{
  "model": "multi-label image tagger",
  "dataset": "photos with spoken descriptions (Open Images, Localized Narratives)",
  "train_examples": 203450,
  "image_size": 24,
  "crop_scale_min": 0.5,
  "horizontal_flip": true,
  "translate": 0.06,
  "cutout": 0.25,
  "arch": "vit",
  "norm": "layernorm_no_bias",
  "norm_position": "pre",
  "activation": "gelu",
  "mlp_ratio": 3,
  "head_dim": 64,
  "fused_qkv": true,
  "bias": "none",
  "qk_norm": true,
  "parallel_block": false,
  "dropout": 0.05,
  "inner_norm": false,
  "patch_size": [2, 2],
  "layers": 16,
  "width": 160,
  "positions": "rope",
  "pooling": "class_token",
  "num_labels": 250,
  "init": "kaiming_normal",
  "residual_init": "none",
  "optimizer": "normuon",
  "muon_scale": "spectral",
  "lr": 0.031,
  "momentum": 0.9,
  "nesterov": true,
  "orthogonalizer": "polar_express",
  "adamw_lr_other_params": 0.0014,
  "ema_decay": 0.995,
  "steps": 9200,
  "batch_size": 64,
  "epochs": 2.9,
  "lr_schedule": "cosine",
  "final_lr_fraction": 0,
  "warmup_steps": 460,
  "weight_decay": 0.01,
  "adamw_weight_decay_other_params": 0.01
}
Rows from block 13 of a small multi-label image tagger, named by matrix and row number. Rows with one number belong to one neuron. Each number is 128 + 24 x the weight over its row's rms, rounded and kept within 0 to 255. All counts start at 0.
After each neuron's rows are labels from the 100 images, of 14976, where the neuron reaches its highest value: "patch colour" is the nearest of a few named colours to the mean colour under the peak. Only what is clearly more common there than usual is listed. The data: photos with spoken descriptions (Open Images, Localized Narratives). In brackets: how many of the 100, against the usual share in percent.
# fc1: MLP up (model.blocks.13.mlp.fc1.weight, 480x160), inputs 0-79
# fc2: MLP down (model.blocks.13.mlp.fc2.weight, 160x480, transposed), outputs 0-79

fc1.208 [164 130 137 158 131  76 150 132  90 136  81 144 123 161 130 180 118 138  91  91  88 105 119  81 133 142 116 120 139 125 131 108  97  92 132 159 104 124 108 171 125 136 144 132  92 125 128 152 145 153 105 123 156 102 134 136 121 136 113 141 164 137 137  95 121 145 130 127 124 127 124 115 118 103 125 118 183 117 124 104]
fc2.208 [ 80 134 157  89 147 188  90 166 143  96 136 109 125 111 129  98 144 124 135 168 156 152 114 158 110  93 142 143 145 140  95 155 134 144  91 130 108 124 179 110 143 143 118 103 115 106 150 101 137  87 161  89 123 136 150 126 154 112 134 145  83 147 100 141 110  92 145 160 125 133 134 131 108 140 157 127  82 143 112 170]
patch colour: cyan (30 vs 1.2)

fc1.223 [140 159 143 121 105 143  90 129 112 152 120 119 112 127 132 128 131 146  88 138 120 130 104 104 162 143 157 170 105 134 111  98 113 117 156 136 124 127 117 129 152 138 153 105 126 134 117 135  94 125 123 105 121  90 102 164 125 112 170  69 134 165 179 154 104 143 141 121 174 110 122 124 164 101 150  94 140 128 100 125]
fc2.223 [138 115 161 139 141 127 112 124 117  95 118  97 127 110 130 137 158 121 145 117 128 136 142 159 121 142  69  97 135 132 157 152 125 167 129 131  89 122 128  96 106 112  78 117 117 106 125 140 170 145 136 138 124 198 123 118 131 127 116 168 126 131  80  82 129  89 112 103 111 137 155 163  94 168 134 161 105 111 139 141]
patch colour: red (34 vs 0.6)

fc1.229 [100 122 132  99 105 158 102 101 139 114 134 137 145 123 117 134 172 146 138 130 145 142 146 135 113  53 130 130 119 144  91 170 102 147 137 117 138 146 141 156 111 103 123  97 122 181 106 116 170 151 102 120 115 143 140 132 115 130 158 142 154 102 112 161 131 124  97 143 123 111  80 160 112 101 112 168 100 143 152 128]
fc2.229 [115 130 135  95 158 143 108 140 115  83 185 161 146 140 115 128 150 121 121 130 159 153 165 149  99  75  73 133 113 112  95 165 148 159 131  92 115 102 114 196 110  85 123  96 140 125  95 150 153 122 120 105 142 142 125 153 147 129 149 157 145 135 116 152 126 120 116  98  90 171 110 156 133 128  75 144 116 102 119 161]
patch colour: pink (60 vs 9.5)

fc1.368 [138 139 115 137 120 128 131 135 120 115 159 154 120 142  76 133 163 166 139 110  73 108 141 122 122 144 128  77 117 116 164 116 126 126 131 132  58 137 127 172 157 105 118  98  89 134 126  84 113 161 101 143 108 139 171 137 136 133 125 145 121 123 104 127 122 144 166 107 167 121 114 118  99 156 109 179 112 155 127  95]
fc2.368 [136 124 172 129  92 110 114 165 127 164 101 124  99 119 128  96 115 118 135 139 110 120 149  96 145 130 116 123 125 131 130 151 180 142 140 141 124 132 115 121  87 112 127 141 170 120 171 165 146  97 157  98 123 119 112 138 151 143 141 157 172 127  84 139 139 112  84 146 119 134 124 124 102 109 111 162 124 141  96 112]
patch colour: brown (60 vs 30.8)

fc1.310 [108 111 140 138 106 168 149 103 136 121 148 118 125 123 127 150  86 135 176 117 146 146 110 142 106  72 153 121 119 135  86 117 154  87 148 145 127 125  81 115 138 148 130 111 156 152 164 168 136 135 111  92 128 130 125 116 129 138 171 145 119 145 110 105 124 108 137 153 120 136 125 123 128 139 106 111 122 111 131 140]
fc2.310 [101 128 171 125 150  61 125 122 153 122 146 146 135  87 128 130 141 120 112 142 123  97 135 100 111 162  80 110 129 154 122 109 115 139 121 107 149 185 139 104 134 137 148 156 147 134 120 106 108 140 163 145 124 100 124 114 158 118 114 110 148 145 118 106 100 162 155  99 157 122 161  92 132 119 160 137 116 133 139 124]
patch colour: white (63 vs 6.9)

fc1.13 [ 88 172 101 172 138 106 155 119 112 124  97 174 138 122 131 118 102 135 142 167 117 131 115 141 140  83 123 116 148 109 129 122  96  96 164 150 154 131 146 117 105 155 122 127 134  82 163 113 149 165 180  79  94 195 115 147 145 120 116 117 132 148 134 101 102 119 176  82 132 118 107 132 142 125 103 175 169 138 118 147]
fc2.13 [101 116  77 123 123 115 130  68 115 109  79 137 114 116 141 149 117 154 132 188 123 111 124 151 153 133  94 137 149 141 126 105 174 147 131 144 156 144 134 118 143 140 124  97 107 128 128 104 160 112 162 110 141 143 152 149 157 145  83 159 115 147 104  80 150 146 111 145 118  95 131 105 155 150 111 150 104 138 118  93]
patch colour: white (26 vs 6.9)

fc1.320 [140 156 117  93 114 121 109 156 128 173  65 124 143 133  96 155 105 120 105 109 132 166 129  88 114 135 143 137 121 129 135  99  94 148 125 138 134 164 107 156 151 115 119 136 155 155 116 158 127 115 129 122 128  80 139 139 152 150 113 139  98 142 115 127 162 147  84 137 160 126 113  76 111 126 149 165 177 117 137  98]
fc2.320 [141 129 138 146 166 132 171 130 108 126 162 136 154 147 177 115 139 112 109 108 163 150 128 141 151 125 131 111 152 124 112 102 174  82 113  94 149 110  94 101 148 113 159 122 117 136  99 103 108 152 126 105 137 170  93  92 103 159 121 114 165 114 145 116  96 132 136 162 162 152 143 196 154 103 136 122 101 172 160 100]
patch colour: brown (63 vs 30.8)

fc1.303 [124  89 107 186 108  95 148 119 118 106 110 114 114 141 152 141 110 131 100 162  75 108  92 168 137 118  76 117 131  88 101 130 161 131 145  55 156 141 129 139 128 136  99 116 146  81 132 135 110 169 134 106 139 118 130 177 133 115 133 177  98 147 108 178 105 145 120 120 149 126 139 167 160  99 171 146 141 122 139 110]
fc2.303 [119 129 118 149 129 100 171  95  81  98 121 133 128 125 102 104 147 149 114  93 152  94 147 129 144 135 129 104 163  97 139 104 182 143 153  71 133 135  95 112 147 142 117 120 164 117 143 163 129 170 140 157 147 124 104 155 114 121 122 132 114 166 116 155 120 135 124 156 114  96 138 142 164 128 122 135 102 172 123  88]
patch colour: white (35 vs 6.9)

fc1.335 [137  98  98  80  88 117 151 151 140 128 113 139 125 116 119 137 118  94 141 155 136 140 109 145 119 137 116  96 158 182  87 113 163 136 138 142  69  91 115 166 146 154  79 147 120 157 120  63 131 161 105 151 129 157 100 147 132 133 131 137 142 113 142 106 135 134 144 120 167 174 152 104 110 136 141 121 106 108  93 137]
fc2.335 [ 87 129 112 105 112 104 127 126 120 155 109 107  94 103 125 102 123 135 133  99 126 150 120 104 136 132 123  94 135 152 129 128 178 130 125 147  87 105 117 139 109 158 131 130 144 151 118 115  87 185 139 169 170 121 124 129  97 162 146 139 178 108 128 127 124 124 139 204 153 153 138 127  98  87 144 153 137 130 107 132]
patch colour: brown (63 vs 30.8)

fc1.342 [127 140 102 139 153 131 144 121 122 119 134 135  97 108 159 126 142 115 135 114 155 147 125 135 152 126 151 159 101 108 129  99 116 132 146 130 135 198 156  99 138 112 140 144 121 158  86 143 139 123 126 134 120 126 115  89 116 179  93 119 143 124 144 148 133 122 122 151  62 151 157  88 100 107 117 150 160 148 164 106]
fc2.342 [113 138 109 140 134 124 152 105 127 135 168 148  92 102 144 165 161 126 131  88 119  99 147 123 123 120 113 112 145  99 127 161 145 112 177 148 114 114 143 132 117  58 140 167 132 110 167 130  81 122 116 152 156 123 111 121 140 120 162  70 115 128 137 131  91 167 120 107 132  95 140  93 109 156 132 134 141 134  90 141]
patch colour: pink (29 vs 9.5)

fc1.375 [108 127 155 145  79  82 105 131 160 165 156 150  92 187 153 113 119 173 124 103 103 126 133 144 178  90 140 109 134 119 100 157 134 112 109 139  98 140 136 150  85 139 113 121 101  93  97  90 122 139 105 161 117 147 105 159 116 182 103 146 167 105 134 155 112 113 137 149 112 111  77 136  98 121 115 174 118 135  92 120]
fc2.375 [105 104 149 119 165 161 119 106  84 135  99 133 166  67  59 179 132 115  98 149 161 120 160 112  89 130 102 133 129 138 109 109 120 140 102 159 149  84 166 108 167 149 151 109 128 134 150 163 132 122 160 112 124  93 152 111 150  79 114  99 111 158 133  89 140 153 106 134 122  99 177 128 142 103 129 121 132 133 118 142]
patch colour: grey (60 vs 33)

fc1.289 [126 161 132 111 109 163 113 151 125 128 171 144 132 139 184 147 136 121 100 164 139 191  98 113 160 108 145 141 135 117 148 145 159 143 114 124 120 138 122 122 131 167 136 101 115 138 108 117  95  98 107  81 121  83  80 153 119 120 102 135 125 141 111 165 164 111 118 145 153 126 144  97 127 125 126 145 102 119 149 134]
fc2.289 [147 118 130 112 178 146 105 127 116 153 113 120 127 108 112 131 109 140 151  50 157 109 131 101 135 162 103 135 152 125 133 115  94  97 152 142 139 144 132 175 111  96  63 143 122 128 156 130 158 121 123 148 158 165 133  95  97 120 142  93 137 130 134 121 132 164 117  90 125  87 140 134 149 131 143 129 130 143 140 140]
patch colour: brown (63 vs 30.8)

fc1.145 [112 123 103 129 117 132  98 145 123 113 134 141 121 138 148 128 118 160 169 135 133  86 128 134 135 207 119  72  94 180 155 107 141 140 148 128 135 130 172 159 117 127 110 141  86 161 130 147 115 106  50 116  99 122 113 118 146 146 119 145 134 108 165 155 152 142 174 133 130  95 120 116 101 115  70 113 110 103 156 111]
fc2.145 [174 139 138 166 143 150 106 140 104 120 147 126 115 111 136 131 125 126 110 150 130 118 137 110 141 174 142 131 139 116 110 126 129 118 165 164 124 169 102 116 117 132  97  98 130 123 113 126 117 162  96 111 108 166  93 127 146 169 142 128 129 112 126 151 169 106 107  93  85 108 108 144 131 151  81 144 101 142 192 159]
patch colour: brown (69 vs 30.8)

fc1.4 [129 145 107 139 165 126 130 144 144 125 115 164 141 166 136 129 159 174 111 110 124 158 139 146 108 122 122 159 123 142 175 125 123  94 119 117 106  88 123 127 147 103 151 168 119 168 141  80 129 135 139 140 127 132 163  83 140 151 121 135  81  91 129 106  89 131  98 161 172 120 124 139 180 124 163 119 129  91  87  72]
fc2.4 [104 102 165 122  62 116 130 116 124  91 136 138 100 122 103 114 109 122 156 173 135 108 125 115 175 107 153  93 144  92 149 121 107 151 115 120 128 139 127 133 119 151 114  70 128  79 138 156 167 143 130  95 147 148  98 185 156 112 111 140 161 185 147 169 142 152 151 132  78 115 158 156  95 132 113 125  94 164 165 161]
patch colour: pink (35 vs 9.5)

fc1.409 [120 145 122 159 146 106 123 123 157 119 144 190 131 148 138 121 118 123  70 138 127  66 136 134 113 147 145 137  97 158 155 166  88 158 128 122 140 126 179 102 119  94 143 126 117 136 166 110  98 117 131 116 135  77 130 158 123 147 135 131 163 146 147 143  96 161  92 170 142 125 118 157 170 152 157 135 137 121  95 129]
fc2.409 [127 117 157 129  92 144 107 132  97 120  87 117 125 116 126 158 112  95 187 134 146 137 148 134 122 117  98  84 141 116 137  66 107 116 127 156 134 110  96 102  99 143  83 131 152 147 147 154 110 120 135 129 105 159 106 137 149 130 128 133  88 107 107 141 120  94 150  98 153 149 124 123 106 119 121 151  91 144 160 138]
patch colour: brown (67 vs 30.8)

fc1.164 [163 110 149 118 143 137 116 138 132  90 119 129 115 156 125  87 118 165 122 150 116 116 108 159 115 139 146 150 122 125 158 141 179  87 158 119 119  95 128  93 143 131 146 118 153 114 145  71 116 117 131 136 130 133 123 137  98 110 124 149 186 144 132 134  87 130  94 131 147 150 145  96 130 140 153 126 136 160 106 153]
fc2.164 [ 86 151 138 122 132 129 139 153 119 170 142 136 110 127 144 152 127 102 132 128 150 117 138  76 155 112 164 114 142 142 106 124  91 163 132 131  95 166 122 118 120 136 116 143  97  91 165 168 169 142 141 101 114 150 127 133 132  81 120  91  87 105 117 147 144 144 139  84 130 112  87 153 113 115 128 123 133  96 138  89]
patch colour: white (36 vs 6.9)

fc1.120 [148 121 132 159 137 110 170 133 150 136 130 134 107 134 113  87 104 155 112  84 134 114 102 172 139 130  83  91 167 120 151 110 162 114 115 131  98 146 113  92 140 177 112  92 132 173 124 161 123 168 129 122  91 105 122 128 101 103 121 119 144 111 133 118 147 118 127 104 144 125 131 167 121 166 108 128 148 103 137 124]
fc2.120 [147 169 149 116 142  93 128 118 110 114 117 140 102  89 117 155 150 101  99 186  94 151 157  82 160 129 140 171  80 111  96 127 113 147 136  64 138 169 117 146 106 110 123 160  97 114 122 177 165 150 102 116 176 129 110 153 137 122 121 133 138 116 128 163  98 144 158 162 116 115 136 118 124  81 160 174 110 133 147 137]
patch colour: white (64 vs 6.9)

fc1.92 [ 83 136 144 141 117 130 139 133 151 110 133 114 174  97 109 134 128 123  88 145 150  74  90 108 103  96 144 134 134 136 167 146 169 124  96 140 129  95 110 148 123 143 147 135 126 155 141 135 128 159 110 129 109 171 152 102 134  98 121 136 147  87 127 145  85 133 124 135 107  82 133 109 147 135 103 160  97  60 124 115]
fc2.92 [145 163 102 119 126  95 152  84 103 159 102 142  84 106  88 187 156 168 104 159 134 117 115  99  76 152  89 146 104 125 130 149 137 147 113 128 141 131 149  96 131 109 117  91 136 125 115 147 132 104 139 114 143  99  97 125 145 105 102 109  88 114 134 149 143 115 166 107 118 112 107 120 129 162 152 155 161 151  91 141]
patch colour: black (33 vs 15.1)

fc1.436 [147 134  68 140 114 181  96  98 132 117 144 136 152 102  72 105 168 137 163 130 130 137 154  94 135  82 150 134 116 108 148 106 120 146  95 155 123 179 161 151 151 164 128 109 113  76 154 149 126 149  97 159 125 134 125 130  94 100 131 111  69 141 171 111 103 126 106 106 148  93 126 146 136 120 139 127 154 152  58 132]
fc2.436 [134 100 102 103 135 142 149 163 138 113 106 161 114  66 103 105 137 154 167 111 133 153 149 137 162  92  85 101 147  95 147 126  93 118  89 148 101 165 113 121 154 130 102 171 129 119 175 193 133 164 127 112 109 123 102 148  94 166 133 113 152 145 133 115 108 149 101 147 167 121 133 153 110 140 125 133 133 138  76 140]
patch colour: red (51 vs 0.6)

fc1.321 [113 156  95 151 119 138 111 145 161  91 119 169 160 152 111 129  83 114 152 101 151 116 135 142  81 122 147 114 119  78 144 144  93 133 127 125 169 138 155 124 149 152 114 112 114 123 151 118 135 149 144 155 112 107 133  96 148 125 101 146 106  98 148 149 150 112 118  93 146 118 140 180 149 142 145 109 116 146 100 176]
fc2.321 [156 138 162 124 113 171 158  96 149  98 130 139  88 144 124 134 130 114 156 124 145 134 108 143 170 141 139 140 161 117 113 116 125 131 113 124  87  91 140 162 130 102 106 110 136 130 124 148 125 155 118 122 110 139 113  91 105 102 139 147 149 153 106 119  73  99 173 126 139 119 116 152 109 135 134 114 124 132 141 125]
patch colour: red (27 vs 0.6)

fc1.476 [155 117 168 146  75 135 147 129 126 143 156 146 159 111 110 132 112 137 152 165 128 121 132 127 117 127 149 111 120 124 137 113  89 136 106 112 152 115 104 144  80  87 171 106 105 110 115 150 118  91 142 119 115  98 144 139  78  98 126 155 151 162 115 116 130  98 121 114 104  74 143 129 124 148 102 132 100 114 126 150]
fc2.476 [161 120 139 114 115 117 159 116 119 152 180 141 140 113 129 144 112 112 103 124 143 146 154  94  86 153 129 121 148 141 104 188 122  88  95 145 165  91 136 118 112 122 181  66 114 101 183 137  94 160 130 138 159 138 165 162 106 111 101 114 146 126 123 109 147 125 176 132 118 141 155 187 140 102 124 107 133 125 128  89]
patch colour: brown (63 vs 30.8)

fc1.473 [137 156 128 131 154 123 132 165 183 157 111 159 129 113  82 107 167 122 162 140 151 150 123 139 139 136 149 134 147 127 132 120 130 151 104 129 143  93 138 161 155 113 119 134 128 174  93 116  92 148 128  98 128 124 104 132 131  66 125 108 147 123 119 175 135 150 151 151 129 133 128 170 118 133 128 153 107 114 140 122]
fc2.473 [153 114 178 121 131 137 126 108 109 125 186 127  89 151 108 112 154 137 133 117 126 131 142 119 145 134 122 148 149 117 139  79 120 116 123 124 138 141 108 112 152 109 138 138 113  90 160 129 141 112 142 133 148 110 130 134 134 185 137 122 103 115 151 100 106 122  82 133 131 153  88 101 139 133 133 146 123 132 149 106]
patch colour: white (57 vs 6.9)

fc1.156 [116 132 139 152 153  95 105 100 122 108 122 138 127 137 124 144 180 139 141 153 116 142 138 141 137 101 122 169 166 142  70  79 128 150 124 144 142 126 127 133 141  95 136 120  80 116 124 103 133 149 132 182 110 126  93 104 132 105  95 143 127 128 139 137 175  98 127 113 144 122 182 186  99 117 184 162 103 116 144  98]
fc2.156 [125 137 182  74 112 137 153 114 126 133 122  92 124  97 151  88  90 119 147 100 142 135 122 122 116 142 127  81  89 141 154 167 155 139 155 115 140 143 101 138 131 161  67 139 203 115 142 138 117 118 130  92 132  92 119 138 117 124 121 120 129 134 133 115 116 140 132 147 124 117  80 104 172 172 109  93 136 127 140 111]
patch colour: white (25 vs 6.9)

fc1.391 [100 126 123 118 130 140 126 163  74 143 112 104 122  91 124 109 121  96 118 128 179 119  88 126 110 138 177 125  58 111 133 101 135 130 170 121 134 157 126 163 146 124 151 134 150 128  96 133  97 147 163 161  86 157 124 123 141 196 128 158 134 153 119 162  90 141 182 136 130 171 122 122 146 126 125 171 146 169 127 133]
fc2.391 [146 160 137 158 123 136 124 115 164 114 132 143 100 154 137 149 152 133  64 116  69 154 121 124 145 150  92 122 169 130 120 149  99 108  85 120 156 126 157 133 110  97 130 128  89 101 182 118 144 116 115  75 162 120 125 138 127  68 141  97 117 132 135  73 131  88 106 112 150 115 111 116  84 116 151  77 146 118 124 122]
patch colour: grey (62 vs 33)

fc1.470 [137 123 117 107  94 138 118 100 127 174 124 160  95 135  93 173 132 143 129 120 147 167 127 119 134 115 101 102 107 119 140 106 125 112 107 157 115 121 109 121 172 122 113 134  70 115 164 126 165 134 114 143 122 135 135 111  93 169 146 131 122 154 138 110 111 133 144 112 133  97 135  80 110 142 137  84 161  95  97 143]
fc2.470 [126  94 134 161 160 108 129 146 152  96 129 105 153  89 178 112 127 141 145 132 126  66 121 119 104  92 114 145 140 131  91 150 121 121 152 103 127 158 176 133 134 126 120 138 173 118  83 144 130 136 146 121 131 131 144 117 148  45 139 149 145 119 140 145  91  98 117 118 132 142 108 190 163 119 103 178 110 171 128 140]
patch colour: red (45 vs 0.6)

fc1.111 [126 107  85 115 165 156 160 176 100 119  88 159 170 150 161 113 106 129 150 118 119 174 122 107  95 125 134 127  95 142 138  99  89  89 123  89 111 155 149 121 155 131 116 107 129 128  81 133  98 114 171 115 122 128 129 127 131  89 118 150 120 110  93 146 151 155  98  97 136 111 182 151 107 124 152 119 119 153 107 133]
fc2.111 [137 115 115 138  91 123 120 137 105 121 143 104 102  73 167 160 110 174 122 139 147  93 138 131 148 150  87 124 115 102 109 199  86 159  71 130 135 116 143 104  89 138 118 148 120 106 127 163 152 141 131 172 170 146 126 167 118 115 116 111 113 157  76 129 150 151 182 136 125 133 113 119 109  97  79 128 134 100 121 124]
patch colour: brown (69 vs 30.8)

fc1.450 [118  95 118 154 131 161  95 117 151 115  79 133  81 156 145 129 119 138 129 122 141 122 114 137  89 124 112 118 109 140 143 156 119 173 127 137 124 118 123 124 122  92 145 107 132 132 128 137 131 111 128 127 177 142 144 111 152 133 112 130 177 134  62 154 158 161 125 121 152 134 151 145 114  98 130 104 166  93  95 118]
fc2.450 [155 127 133 104 117 145 131 135 163 124 124 148 167 108  94 131 118 110 140 126 149 153 158 116 165 131 111 124 102  81 172 128  84 113 106 133 145 152 114 101 131 141 108 149 115 153 136 117 145 165 131 127 160 145 117  82 133 111 140 102  95 131 177 107  93 141 154 113 151 120 140  76 141 176 117 119 141 150 183  99]
patch colour: black (66 vs 15.1)

fc1.50 [150 100 141 152 116 159 148 108 149 163 141 108 150 124 116 117 136 108 105 168 138 150 120 140 105 141 125 129 131 116 149  49 145 125 158 116  80 118 160 137 139 154 144 117 185 123 103 167 105 146 140  84 131 123 146 117 160 109  87 124 157  88 137 129 111 102 110 144 120 152  88 146  88 145  88 133 165 106 145 162]
fc2.50 [102 130 190 133 130 113 100 128 110 101  99 145 119  84 164 160 113 141 190 107  79 100 155 104 107  97 166 114 130 145 148 135 110 131  80 115 147 135 109 146 154 130 122 124  80 153 147  71 139 107 113 155 137 168  97 119  91 146 175 147 127 148 120 116 116 161 132  95 167 110 126  98 141 134 113 123  83 142 125 127]
patch colour: brown (65 vs 30.8)